python train.py --color_jitter=0.6 --mlp_ratio=4 --projector_hidden=1024 --projector_hidden_layers=2 --temperature=0.2 --init="kaiming_normal" --eps=1e-10 --max_steps=10500 --batch_size=256 --epochs=29.7 --weight_decay=0.2
Rows from block 4 of a small self-supervised image encoder, named by matrix and row number. Rows with one number belong to one neuron. Each number is 128 + 32 x the weight over its row's rms, rounded and kept within 0 to 255. All counts start at 0.
After each neuron's rows are labels from the 100 images, of 14848, where the neuron reaches its highest value: "top examples" is what is common among them. Only what is clearly more common there than usual is listed. The data: stained colorectal tissue patches (NCT-CRC-HE-100K). In brackets: how many of the 100.
# fc1: MLP up (model.blocks.4.mlp.fc1.weight, 512x128), inputs 0-127
# fc2: MLP down (model.blocks.4.mlp.fc2.weight, 128x512, transposed), outputs 0-127

fc1.155 [159 175 166 120 149  76 158  84 133 100 107  90  92 134 179 168 128 101 135 174 183  62 142 144 147  66  83 125 124  86 136 113 181 111 122 105 106 153 109  71 189 121 151 176  88 151 125 104 186 132 168 132 149 158 108 100 112 112 207 143 113 120 118 130 146  69 110 115 149 132 138 124 107 158  96 115 141 141  89 145 102  92 142 135 105 144 200 174  90 107 143 131 165 129  64 111  79  99 148  99 157 124 120 140  78 125 128  94 127  79 147 114  88 161 188  47 135 179 113 114 104 120 146 105 153  95 153  95]
fc2.155 [169  93 128 149 115 151  74 162  74 152  69 128 159 125  93 112 117 172 118  87 144 138  95 142  69 130 134 105 186  82 109  57  99 163 158 108 193 162  98 142 124 164 115 161 154 100 178 164  88 137  88 116  62 147 143 148 125 184  89 122 135 103 138 131 130 144 105 137 143 163 146  93  96 130 139 138 100 178  70 128 117 135 101 167 100  73 116 116 196 147 101 122 159 146 148 186 136 153 128  36  88 113 148 113 153 142 117 157 142 107 140 140 152 129  85 126 140 140 146 133 161 158 115 189  70 173 118 188]
top examples: tissue: smooth muscle (40)

fc1.479 [153 134 118 124 142  78 169  89  87 135 135  98 128  73  68 106 128 150 186 145 141 172 122 152 101 184 125  81  75 125 110 164 158 151 168 119 110 127  97 163  98 153 134 104  75  87  62  84 124 105 132 110 143 197 187 170  98 160 151 135 144  79  96 185 181 131 124 169 168 174 125 126  79 126  86 164 157 101 162  92 118 168 120 103  85 148  98 152 102 103  92  89 125 135 127 103 143 179 160  77 143 103 111  65  78 128 133 172 123 118  76 117 128 134 105 157 109 143 151  97 116 196 124 125  86 137 140 115]
fc2.479 [101  89 164 126 125 115 153  69 119 114 119  58 160 153  90 140  83 122 127 178 115 145 118 153 152 141 164 139  75 121 112 106 119 150 155 169 165 113  92 132 108 140 107 132  90 115 100  78 137  73 130 130  94 127 151 106  89 123 105 168 106  98 133 139 148  60 215 143 110 141 143 143 123 143 122 139 110  65 191 151 180 100 141 128 206 139  85 113  70 115 107  95 154 119 123 149 167 144 127 202 124 144 140 136 190 157 118 108  65 113  98 143  84 145 162 148  45 120 122  86 119 170 136  77 149 141 149 189]
top examples: tissue: mucus (38)

fc1.105 [ 82 116 121 203  84  97 129  72  84 139  79 144 186 110 117  96 127  86  94 154  84 113 140 141 157 115 147  77  99 147 130 108 121 163 115 104  54 139 100 101 139 162 185 128 146 120 164 108 105 166 116 129 109 135 123 161  92 159  92 129  88 145 162 160 101 139 155  94  88 162 142 108  84 138 122 117 187  55 195 125 140 120 165 122 134 115 104  96 135 102 180  67 114 127 121 155 135 136  91 139 112 177 151 157 101  92 141 100 157 190  97 119 111 136 184 187  62 117  98 175 168 111 157  69 151 130 121 151]
fc2.105 [111 131 112  76 148 136 153 110  97  72 167 161 147  78 111 148 204 140  79 144 153 173  71 192 107 205 162 154 134 117 182 147  70 131 121 131 166 151 180  74 156 144 100 138 156 139  90 197 168 169 129 158 153 123 102  62 162  90 146 142 146 127 132 156 132 169 152 160 132  77 108 121 133  98 104 151  95  97 136 116 111 164  55 191  80  82 147 151 142 114 136 139 123 136 123  93 145 129 117 133  76 142 138 149 145 169  86 119 151 181 113 131 122  70 122 139 173 118  95 162 116 134 156 123 129  92  92 115]
top examples: tissue: debris (57)

fc1.242 [ 91 113 125 149 132 131 126 206 158 148 120 124 101 100 126  96 131  91 121 173  90 177 102 146  59 140  81 108 113 132 143 154 135  92  92 132 125 123 194 114 117 140 104 127 134 153 123 117 124 136 125 156  49 144 151 146 122 164 132 143  82 138 117 111 173 163 153 128 112 195 162 153 110 208  96 152 221 116 130 140 139 124 156 152 153  52 142 112  74 189  79 167 158  48 135 162 113 140 139 118 144 162  78 129  94 132 142 177  96 121 168 140 172 167 131 138 103 111 122 118 147 118 173 120 199 128 171 143]
fc2.242 [ 99  76 182 118 138 166 165 109 115 125 151 160 107  93 146 129 137 104 175 137  89 133 132  97 106 148  79  90 178 135 161 121  88 113  98 136 145 144 179 167  98 155 124 139 142  81 158  81 199 171 133 153 139 148 113  93 116  92 203 159 153 153 155 124  51 101 100 163  84 130 136 108  70 106 162 124 124 105 130 155 123 145 181 123 186 154  82 161  73 112 165 137 131 100  77 131 102 169 122 117 163 172  72 158 105 131 170 125 100 132 124 127  96 112 176 183 105 162  50 132  96  93 126 140 171 144 122 167]
top examples: tissue: mucus (29)

fc1.313 [177 121  60 134 114 103  47 180 117  91 163 132 116 112  68 127 178 107 122  75 101 153  98 101 161 147 130 144 139 109  73 149 113 192  89 179 144 171 156 107 146 176 120 107 120 170 127 131 128 123 103 100 135 139 155  93 146 119  90 176 125 132 178 139 138 189 117 179 126  56 178  73 146  84 172 129 103 116 144 115  81 166 112 118 131  76  98 105 119 162 101 172 165 127 169 119 133 164 121 175 156 146 154 135 153 122 187 159 130 130  97 122 171 130 112 124 167 176  91  88 140 103 110 125 140  66 100  88]
fc2.313 [159 149 153 131 107 146  91 161 124 105 168 159  52 120 107  95 160 140 127 169 196 174 147  81 130  76 150 130  90 145 116  98 102 171  95 174 154 167 181 123 115 148  83 231 123 136 154 162  88 155 132  87 155 109 172 116 165 155  84  79 175 141 154 154 125 184 113 144 155 104 133 128 107 106  92 129  89 143 126 118 132 113  75 177 109  77 105 103 158 168 110  58 168 171 121 138 121 106 106 136 138  92  72  65  76 134 102 144 145 148 144 117 112 130 116 142 184 172 132 125 147 122 113 163 117 115 161 155]
top examples: tissue: smooth muscle (51)

fc1.320 [186 112 133 119 141 101 120 137 151 121  78 134 125 164  96 122 133 154 138 162 113 134 219 133 134 181 144 145 153  57 170  89 132  67 134 102 137  95 174 116 129 114 131  74 188  86 114 140 127  91 131 130  58 128 146 143 107  98 135 111 158 149 117 167 110 134 139 166  88  40 179 129 161 138  85 139 173  33 127  73  77 186  88 146  95 129  91 130 154 131 106 137 109 101 165 150 125 127 142 127  91 201 141 124  64 125 148 142 110 128  86 178 135 127 118 168 114 118 115 158 155 122 166 122 141  88 125 150]
fc2.320 [160 155 135 146 153 129  85 142 152  91 110 133 145 158 164 167 123 136 149  90  97 147 124 105  93  89 157 146  86 126 188 206 158 101  92 102  88 125  67 147 173 122 187 108  97 129 103 166  77  78 190  93 176 172 149 119 145 168 114 161 160 131 105 143 107 127 101 163 100 133  65 116 161 109 147 123  97 129 121 107 137 155 110  84 108  97 187 147 133  57 155 148  92  88 177  87 119 124  99 130 144  95 147  93 140 149 213 124  99 181 133  86 103 113 136 166 117 159 170 144 165 163 179 179 131 123 126 138]
top examples: tissue: normal colon mucosa (55)

fc1.354 [163 141 146 128 101 146 122 107 107 146 136 139  99 133 188 205 160  93 121 165 168 134 156 111 171 151 183 139 134 151 101 181  81 143 123 144 158 106 138 136 108 172 186 117  92 141 127 106  87 101 130 184 133 112 100 104 141 116  79 169 183 141 117 111 108  77 162  86 149  68 145 125 125  97 150 134 114 114  91 120 148 201 117 144 149 130 149 113  78  89 181 126 132 105 164 145  67 118 105 142 178  73 102 108 103 147  89 123 103 108 171 152 119 120 152  74 122 145 119  66  89 102 146 184 225 142 129 185]
fc2.354 [122  70  95 159 123 140 131 123  48 114 119  84 140  95  99 130 194 105 165 103 129 174 105 135  82 129 165 100 142 158 183 119 119 158 116 105 167 119 125 129 143 139 154 142 139 111 110  88 152 108  80 152  16 180 146 122 107 224 144 167 120 118 152 101 110 114 122 134 123 173  96 154 176 122 111 105 140  76 108 155 101 160 130 102 151 130 130 105 117 118  95 158 108 128 101 150 135 167 126 142 127 190 163 114  98 166 108 146  67 121 156 154  98  95 192  79 108 106 191 129 138 158 150 142 191 151  79 166]
top examples: tissue: adipose tissue (59)

fc1.267 [ 94 144  79 156 143 175 102 170 192 142 105 175  63 131 144 115  76 111 124 118 143 125 205  93 124 181  87 132 183 129  75 145 114 103  95 132  84 125 181 126 134 127 141 110 138  88  88 142 133 160 107  92 140 110 150 141 111  89 109 132 176 134 118 148 177 211 171 131 110  95 137 122 146 160 111 139 125 189 167 122 110  96 127 125 144 175 144  94 170 162 153 101 127 174 160 197 101  79 123  50 177 109 155 134 160 117 148  67 170 100 133 162 141 102 106 174 144 128 154 119 115  98 153 170 115  92 159 132]
fc2.267 [107 126 155 122 128 131 165 154 159  99 151 101  97 147 184  91 100 126 146 138 112 124 166 136 164  99  91 114 129 175 133 134 142 127 103  84  47 122 176  99 154  81 161  76 104 133 120 140 165 121 156 151 194 146 138 119  96 152 153 155  97 179 111 123 126  45 145  69  85 179 103 163 130 161 151 153 152 113 128 119 129 123 143  94 110 152 117 168 157 107 191 145 100 155 132 123  74  91 100 169 153 131 122 111  59 178 146 140 148 106 125 125 129 115 127 177 139 169 183 161  51 115 194  96 142 105 174  55]
top examples: tissue: tumour epithelium (60); tissue: normal colon mucosa (34)

fc1.332 [103  87 155  70 119 158 167 107  83 107 135 121 182 145 130 185 139  91 147 132  83  95 128 119 136 131 109 147 142 129 174 100 145 123 109 108 148 113 125 135 186 139 159 107 109 101 176 128 102 110  95 195  97 128 198 120  72 188 140 189 122 112 136  71 128  92 130  59 174  68  75 173 131 153 174  62 155 149 158  93 131 136 123  93 135 102 141 110 153  93 161 155  96  87 141 104 169 121  88 118  84 116  97 132  82 149 108 107 108 145 133  60 109 110 140 139 147  93 133 120 154 157 112  73 120 172 203 133]
fc2.332 [102  80 160 162 184 151  54 156 148 159 123 135  95 124 119 166 143  84 129 131 144 169 130 159 126 126  88 109 133 133  93  75  92 165  89 146 142 155 105 159  71 136 102 170 154 113 115 107 186 187  96 152 130  89 144 111 131 140  81  93  93  56 142 115  99 179 167 193 156 183 185  82 132 134  60 138 124  87 134 150 144 149 196 150 146 110  63 114  76 130 113 127 132 112 143 113 154 221 133 140  91 156 126 115 148 137  97 127  74 123 153 108 152 118 168  92 109 149 113 134 106 144 150 140 113  86 122 153]
top examples: tissue: normal colon mucosa (49); tissue: adipose tissue (33)

fc1.18 [137 128 161 152 151 138 127 179 147 144 103 140 124 136 123 166 157 154 147 169 144  83 100 137 148  69 141 114 150 143  78 109 182  78 147  66  81  91 127  97 147 106 145 168 173 113 145 204 171 143 137 121 201 121 119 128  94 168 107  92  96  79  78 117 144  93 152 123 185 145  82 118 158 141 133 149 130 154 161 112 114 116 134 115  32  86  95  66 134 169  69  86 133 157 180 147 140  79  92 126 134 113 140 133  97 194 149 121 122 184 123 102 115 149 169 132 120  47 108 102 136 148 122 138 138 125  86 130]
fc2.18 [175 176  72 123 106 116 162 143 142 115 118 164 118 159 112 153 161 155 134 154 136 157 137 110 146  94 105 147  64 169 114 146 160 118 124 186 122 104 113 169 120  98 132 176 106 123  72  95 134 164 149 146 172 144 138 152 136 105 134 101  84 141 134 163 145  99  96 173 139 117 174  91 112 107 108 137 109 126 121 143 123 161 156 153 172 141 124 160 141 126 131  74 152 101  62  44 131 170 130 135 110  80 102 139 106  64  96 166 161 122 139  92  63 123 102 156  67 202 136 146 123 161  69  79  78  66 162  59]
top examples: tissue: smooth muscle (35); tissue: adipose tissue (29)

fc1.121 [121 161 152 143 132 153  97 146 120 110 153 204  68 106 145  99 171 136  98 130 151 102 156 118 125 132 179 105 180  69 111  74 187  88 146 102 181 172  85 141 154 111 139 117 123 105 100 144 130 140 151 136 118 106 147  92 128 147 140 180 105  99 131 112 165 136 196 166 150  68 151 149  97  76 190 159 134 167 167 138 100 127 171  75 107 123  75  45 133 170 143 128 138 141 195 199  95  73 135 165 140 140 134 128 168 122 131 119 144 157 165  95 121 154 121 117 143 104 112 177 118 130 197 170 146 125 127 145]
fc2.121 [144 144 172 141 110 150 149 133 178  99 178 175  68 134 160  83 147  52 103 127  84  97 167 136 164 112 136 107 158  70 129 120 124 140 151 130 112 136 128 144 114 106 165  93 148 151 163 141 136  63 161 115 145 106 109 154  81 127 139 166 152 189  86 139 146 144 127 139 165 136  77  90 138 142 172 140 153 206 182 136 107 104 125 127  57 130 133  73 135 104 148 114 123 174 156 117  87  48 115 127 140  76 129 138 190 147  97 112 203 133 137 127 157  89  82 142 163  95 132 156  58  92 136 150  91 147 142 141]
top examples: tissue: debris (29)

fc1.153 [150 161 147 160 160 146 121 118 143 140 162 161 149 138 146 169 161 121 138 183 102 107 116 149 146  68  65 130 137  76 145  45 112 125  96 110 182 148  97 154 102  88 121 167 167 138  81 141 118 111 102 113  86  91 103 119 127 166  86 187 139 128 195 128 145  85 116 203 175 156 117 117 148 121 185 128  74 167 173 169 124 117 135  74 141  97 125  98 124 124  83 105 120 100 193 156 145 120 107 112 132  76 145 118 141 137 100 159 137 179 157  53 174 154 122 147 128 128  80 130  81 142 174 136 115 192 118 142]
fc2.153 [150 153  81  66 127  61 164 147 169  66 151 105 112 151 127 105 154 176 139 149 104 114 174 117 150 152  81 176  90 164 126 154 127  79 114 132 122 167 141  74 147 102 135 113 163 134 110 103 133 134 180 176 158 157 140  84 100 130 129 153 124 141 141 136 112 116 119  73 161 154 186 135  59 129 135 161 109 114  90 122 112 183 149 145  68 139 131 110 175 150 150 114 128 110 133  33 136 149 135 158  97 138  80 114 109 140 127 144 115 150  95  95 144  92 120 190 153 141 136 136  35 157 162 111 126  51 177  95]
top examples: tissue: adipose tissue (100)

fc1.104 [186 146  70  91 120 115 152  90 125 125  99 119 144 174  83 127 152 109 141  98 115 102 122  86 160 116 140 187  81 177  44 159 121 135 130 170 113 112 141 147 112 158 155 212 124 112  94  69 125  74 128 127 129 174 130 172 193 138 182  68  80 149 129 179 134  69  97  73 153 112 161 145 119 116  88 114 116 144  65 141  81 138 144 180 114 127 152  95 115 147  94 103 140 161  98 118  76 152 144 145 102 115 109 172 111  82 123 169  91  98 147 160 135 159 122 123 115  95 114 120 168 137  68 131 130 121 161 164]
fc2.104 [133  91 104 112 108 118 115 124 151 139 102 144 158 182 142 120 161 125 153  87 111  86 104 117 154 122 157 168 146 144 109 141  94 135 100 109 132 127  62 117 132  25 128 146 146 150 103 146  55  81 140 107 122 108 124 126 148 138 123 126  34 135  84 111 177  79 224 109 129 127 161 168 137 122 104 118 112 126 118 129  91 146 199 161 127 155 165 157  89 108  83 109  76 141 129  95 165 162 188 170 131 104 138 123 131 157 110 163  52 100 170 142 106  75 101 108 197 152 168 153 147  88 102 147 116 135 142 130]
top examples: tissue: adipose tissue (63)

fc1.471 [126 178 148 125 130  92 175 140 159  88 132  83 107 124 147 123 116 153 128 103 188 125 108 139 164 141 122 132  97  93 132  84 162 113 128 200 121  95 187 160  88 145  72 155 122 176 125 169 101 123 145 148 215 149 108  90 162 168 182 165 188 119 140 141  85 164 133 142 143  95 122 129 148  83 102 111  94  73 172  87 106 126  70 139 153  82  91 145 149 156 192 152 141 126 149 143 144  71 105 124 183 111  97 133 105  90 115 124 147 100 122 171 140 114 100 113 122 151 101 115 186  81  47  89 108  85 136 130]
fc2.471 [ 98 129 197 144 109 166 164 111 135  32 163 123 133 125 193 144  94 131 151 151 131 115 124  93  87 133 115 150 138 155 190 115 156 129 186 122  66  78 137 165 131 142 151 111 133 110 158  96 145 111 112 126 137 116 133  83 101 117 107 130 135 113 140 171 136  77 140 126  99 112 132 147 123 163 118 153 187 126 125 156 130  72 133 155 174 199 123 135  86  66  66 132 170 148  50 123  95  77 131 164 145 113 162  71 101 208 131  74 113 137 125 139  59 125 112 138 114 165 132  91 110 106  99  91 119 177 113 113]
top examples: tissue: normal colon mucosa (43)

fc1.492 [137 118 143 142 139 142 138 151 117 105 181 159 150 161 153 114 129 103 134  88 140 116 120 120 151  91  45  60 143  92 129  88  83 149 181 118 145 127  65  95 131  63 123 177 195 136  98 149 141 146 128 121 160 164 137 152  83 133 166 112 115 136 121  90 155 161 140 122 112 180 112  95 124 198  96 169 200 154 114  54 153 125 122  81 153 118 103 126 229 130 172 100 136 130 109 167 201 134 151 130 126 151 160  98  90 128 125 161 157 140  84 111  94 128  74 116 125  79 132 149 109  97 156 133  80 154 113 128]
fc2.492 [130 127 173 117 134 124 159 130 140 119 124 112  76 101 169 143 109 143 144 159 168 125 111 169 181  59  79 125  60 127 113 124  87 115 135 145 188 163 117  79 115 165 106 120  85 100 163 156 134  70 172 153 157  89  89 122 172 183 116 214 178 148 162 109  95 129 143 129 114 113 148  69 102 119 166  64 101 108  69 118 130 176 124 133 138 130 106 128 156 165 161 160 125 116 127 158 153  91 116 113 154 166 110 109 123 121 171 131 149 221 135  96 145 171 131 172  58 194 114 128 160 147 139 139  93 115 122 112]
top examples: tissue: normal colon mucosa (89)

fc1.227 [138 106 126 109 110 152 153 129 109 190  39 163 141  64 142 128 110 139 120 200  82  82 125 116 113  79 111 119 126 149 133 115 102 136 133 137  68 184  91 106 104 132 153 135  60 152 129 116 139 110  96 121  74 133 122 143 112 169  93 151 109 112 195 103 150 144 145 120 134 135 135 117 142 125  95  51 144 133 136 175 141 183 166 135 205 112 105 142 144 174 135 150 138 104 209 138 143 126  97 145 143 134 141 149  73 131 128 163 141 218  99 150  90 168 149 161 124 109 152 125 167 196  92 143 120 169  94 169]
fc2.227 [182 135  78 101 185 136 172 179 122 118 115 147 129 125 141 131 151 138  62  90 151  65 152 173 201 116  71 107 144 121 184  79 137 122 148  90 145 121 174  77 133 111 140  74 100 102 119 152 136 125 135 150 128 114  98 129 123  71 120 123 121 104 171  89 142  81 138  98  85 161 155  96  99 148 137 169 143 120 154 118 124 118 126 141 120  72  89  84 127 108 150 156 193 132 151 106 129 113 113 174 130 131  77 167 119 127 123 174 140 208 110  87  68 133 138 217  98 142 143 180 131 128 108 133 143 163 116  61]
top examples: tissue: debris (27)

fc1.360 [191 104 106 187 112 115 151  80  94  99 102 150 116 109 139 116 168 100 125 150 152 163 154  88 141 117 127  89 101 135 169 100 137 194 179 154 145 114 113 103 161 156 148 104 141 134 126 138 169 173 125 139 142  78  91 124 115 111 117 120 109 138  99 164 125  61 181 112 104 178 192 134  87  88  74 140 132 107 100  86 116 189 193 170 116 157 149 139 118 128 118 139 166 175  61  78 134 153 143 177 103 145  51 135 129 151  96 137 132 154  97 106  90 136  87 163 101 162  92 156  73 145  83 142 150  58 137 105]
fc2.360 [134 145 109 152  71 137  83 185  73 157  87  90 153 148  92 128  96 121  96 129 134 163  92 109  84 110 182 142 177  95  72 163 154 104 127 120 197 130 105 152 143 153 103 118 144 108 132 134  12 131  94 105 101 119 108 139 167 147 147 105 143 115 129 105 158 149 112 120 134  64 152 112 200 145 166 110 154 153 121 114 165 132 139 110 146 137 178  84 138 130  94 153 103 156 147 164 164  85 104  92 129 120 156 183 162 118 131 140 135  84 165 138 125 131 141 122 134  99 195 106 204 108 134 182 131 200 166 168]
top examples: tissue: smooth muscle (51)

fc1.410 [116 129 141 119 159 111  75 180  72 103 174 150 122  95 201 130 103  77 160 162 147 138 175 105  39 117 126 131 137 147 160 137 136 148 140 122 113  93 137 150 118 139  24 154 102 102 163 128 136 200 160 134  76 138 165 110 179  85 134 168 102 156 108 150 143  95 171 183  91 133 153 145 141  88 166 125 134 104  97 125  94 134 118 151 156 167 172 195 102 100  85 114 112  74 101  98  99 143 116 101 142 133 176 135  90 167 113 133 116 188 168 122 108  90 131  92 145 166 117 116 143  99 135 101 142 191 122 148]
fc2.410 [ 97  88 111 152 155 137  73 146 121  99 129  81  77 127 182 163 160 108 175 154 149  66 123 128  83 132  83 122 114 124  70 118 149  92  90 112  75 164 146  81 123  90  99  91  88 204 157 160 150 154 168 114 142 126 105 163 115  89  97 188 110  91 158  93 106 154 198 136  54 135 133 110 131 198 146 144 144  88 125 135 114 168 169 128 146 166 126 111 155 156 166 142 109  52 152 150 156  84 107 174 138 176 125 104 121 123 153 136 106 177 107 110  91 141 128  94 117 151 107 177 139 117 136 155  92 136 137  80]
top examples: tissue: adipose tissue (95)

fc1.98 [145 161 196 143 113 131 153 123 124  33 103 112 126 121 145 193 153 183  66 131 129  40 146  92 108 163 111 130 116  64 144  63 145 121 155  99 154 159 113  88 176 119  70  82 112 157 150 182 130 125 117 134 118  95 123  94  60 119 120 127 141 137 133 117 157  91 119 168 149  90  58 145 189 106 131 127 104 190  97 127  77 112  94 130  91  71 161 141 171 107 160 145 166 133 108  87 150 123 143  92 147 183 120 113 101 147 107 127 132 101 148 121  79 112 131 166 140  82 156 160 133 155 116 123 141 160 119 139]
fc2.98 [135 127 106 191 155  98 101 184 112 174 143 154 110 149 181  73 172 129 142 114 195 132 188 143 165 101 109  50 105  95  76  75 145 162 113 114 118 138 131 122 138 101  89 126 134 128  65 168 139 151  91 141 177 108 123 151 118 134  99 115 116 104  97 153 154 180 149 122 162 113 152 116 106 168  97 136 161 123 180  73 135  78 110 103 155  62 131 123 120  93 163  99 178 155 122 122 162 137 123 137 197 131 101 181 128  98 119 144 134 113 104  98 119  73 106 135 131  88 113 115 178  97  50 197 161 115 104 110]
top examples: tissue: smooth muscle (34)

fc1.404 [172 111  92  89 145 153 176 115 107 141  77 143 143 158 136 148 130 141 110  96 144 110  86 161 128 136 179 138 170  77 140 125 111 131 118  79 128 161  95  92  86 133 152 152 144 121 114 133 147 153 156 130  87 117  97 188  97  72 163 103 127 202 118 130 101 183 147 145  98 123 172 130 176 177 137 181 114 144  46 110 158 149 137  71  64 128 130 172 179 190 155 138 102 133  99 123 129 141 158  85 121 198  95 156 162 185 180 108 165  62  80 143 162 119 123 174  79 103 115 152 145 126 129 124 117 113 115 101]
fc2.404 [132 169  51  65 180  75 136 146  94 122 118 127 166 144 145 102 188 131 161 109 154 108 125 130 145 115 146 102 140 170 115 196 150 102 103 108 112 114  95 112 184  64 111 135 141 139  60 159  52 143 166 140 136 152 113  96 147 151 176  85  79  97 144  79 169 156 152  98 148  41  87 155 131 164 122 141 109 129 130  63 104 140 159 136 125 155 171 162 127 143 137 158  75 160 142  95 124 143 159 155 136 107  80 177  88 104 109 158 109 105 105 109  68 111  84 155 140 133 121 137 149 109 142 175  97 144 133  88]
top examples: tissue: normal colon mucosa (36); tissue: adipose tissue (34)

fc1.417 [ 33 176 111 110 105 144  90 101 149 140 119 105 150 132 138 133 228 134 153  95 114 117 137 112  70 151 169 166 125 133 150 120 120 139 114 136  86 124 127 134 177 172 147 135 169 106 128  91 117 134 115  93 129 135 168 153 193 113 161 105 146 146 115 119 144 139 156 145 114  83  98 124 112 115 103 190 105 128 115 146 147 182 166 143 132 127 175 130 122 143 187 133  85 114 169 165 106  84  92  70 137 111 112 151  27 127 145  88 152 113  93 183  66 163 173 154 102  87  88 172 166 133 103 194 144 125 116 152]
fc2.417 [142 146  92 140 105 104 160 139  88 183  93  87 194 124 137 137  87 214 169  38  91  68 155  77 118 107 174 191  84 129 133 164 135 116 135 126 156 121 103 161 158 124  81 132 110 112  96 120  79 113 143  67 121 130 171 113 156 186 117 118 131 142 171 134 156 133  65 134 160 132 137 154 182 135 141  95 135 106 136  77 183 117 113  84 173 154 173 133 136 145 119 130 188 120 151 122 129 149 124 120 147 153 168 121  96 105 144  80  95  74 123 162 157 163  91 173 128 166 163  82 139 131 123 106 127 119 180 141]
top examples: tissue: tumour epithelium (86)

fc1.387 [124 154  76 130  95 157 133 109 123  92 187 137 140 127 123 114 141 172 180 120 141  93 125 115 115 123 146 158 127 169 134 151 129  98  96  99 163 105 187 147 176 102 138  28 119 124 145 124 144 110 178 121 152 158 171 119 246  99 166 141  81 149  82 138  81  95 110 113  91 119 105 139 158 116 139 143 117 189 155  86 125 126  94 112  91 181 106  76 118 113 123 142 102 109 114 117 112  87 101 132 179 115 112 171 124 123 207  83  89  94 115 175 156  92  95  88 144 156 165 105 119 113  87 149  98 130 192 121]
fc2.387 [ 66 131 138 124  79 111 204 138  85 113 161  84 161 116 143 123 161 168 155 154 105  58 144 119 126 106 150 168  81 166 134 173 135 130 126 135 128 151 106 170 163 117 153 146 106 142 105 143 165  87 141 144 138 142 131 101 160 140 152 105 131 166 192 212 171  84 143 161 116 165  73 115 170 134 160  38 150 103 106  87 116 121  95  76 120 129 174  93  47 118 162 144  97 120 122  92 104  95 182 175 170 147  70 111  83 114 166  99 124 120 146 128 130 149 143 166  97 145  98  98 149 139 101 124 116  90 128 104]
top examples: tissue: adipose tissue (93)

fc1.278 [155 193 123 129 122 158 140 124 142 121 127 153 142 129  95 148 126 130 139  68  65  64 173 121 123 166 128 161 111 158 123 126 136 169 113 113 115 122 170 132 158 126 118  75 133 168  98 174 105 115 144 136 128  94  79 103 144 112 126 128 136  77 167 159 102  97 104 117 156  81 114 171 162 120 126  70 104  60 143 158 138 139  92  56 100 106 201 121  77 113 140 127 116 156 142  43 199 134 169 136 115  59 122 144  80 132 132  80 117  77  78 166 158 116 135 162 131  99 203 137 140 146 118 109 179 176 127 152]
fc2.278 [119 143 178 119  99  98 171 168 112 111 127  77  92 139 188  84 123 152 147 147 153  89 162 214 104 128 137 114 116 122  99  91 100 132 149 152 135  96 158  94 127 108 204 113  77 116 129 127 163  81 156 128 110 104 156 140 140 193 138 147 160 105 140 164  86 160 120  72 108 154 109 105 143 160 111 117 164  90 135 162 108 167  74  68 112  96 108 113 143 146 188 124 116 142 143 145 128 183 106 135 167 153 125  91  52 141 124  79 104 164 115  77 106 174 185 164 116 149 123  87 156 148 200 172 173 100 127 119]
top examples: tissue: normal colon mucosa (88)

fc1.436 [137 197 109 111 160 142 109 131 134 133  74 119 145 114 149 178 129  80 101  92 107  88 139 175 175 117 149 153 180  66 202 116 106 164 130  87 119 133 159 111 119 112  98 116 170 172 128 185 177 150 126 146 132 128 132 131 109 132 106 115 148 126 115 128 158 136  75 124  67 123 121 160 197 119 141  74 146 129  88 155 147 103 110 112 130 164 183 132  76 135 163 154  55 146 131 166 118 166 111 143 128 197 196 167 182 119 119 155 144 112 171 140 144  56 161 101 136 103 140  52 167 115  82 158 150 136 121 120]
fc2.436 [131 126 114 157 116 121  72  91  94 106 100 138 154 158 143 158 170 142 216 122 129  81 117  95 118 105 157 162 157 118 110 113 146 152 135  93 134  93  93 145 150 132 133 119 103 112 141 162  79 101 141  59 121 174 122 144 113 157 110 208 100 108  80  81 139  93 149 141  66 104 131 142 175 109 139 104 141 123  97  89 156 143 110 101 127 203 124 116 114 137 133 196  71 140 147 150 104  65 124 113 134 197 128 118 144 141 156 105 132 149 202 101 109 185 131 100 106 101 165 132 191 155 186  92  81 196 127 123]
top examples: tissue: mucus (46); tissue: normal colon mucosa (34)

fc1.219 [116 104 111 143 170 135 121 163 108 145 151 188  82  40 145  99 139 155 103  67 136 177 142  92  72 172 164 129 142 120  97 119 162 132 178 114  82  89 141  88 145  86 135 131 176 145 166 148 147 156 136 143 128 135 154  67 173 121 147 101  92 180  85 103  74 134 188 159  73  87 159 173 164  87 102 181 159 164 161 155 145 152 133 135 131 128 131  91  73 134 107 164 126 128  78  65 137 144 108 128 141 145 145 193 114 125 138 140 171 157 109 133 141 118 141 201 120 109 125 108  89  73 100 144 156 125 148 156]
fc2.219 [ 63  90 137  91 133 129 106 160 143  98 150 164  84  74 131 143 153  98 162 167 155 149  81 155  87 154 123 114  84 115 115 118 105 157 112 162 150 161 133 135 124 165  70 134 169 134 105 117 162 180 126 136  99  98  97 151 140 105 124 114 158 130 176 119  91 127 165 193  70 130 223  99 112 143 168 185  95 128  42  92 115 155 145 154 113 114 134 104 119 172 155 198 144 130 166 150  85 125 172 138 135 147 128 155 140 159  88 112 116 176 127  96 170  76 101  61 106 136 185 118  92  92 126 157 107 115 146 151]
top examples: tissue: adipose tissue (38)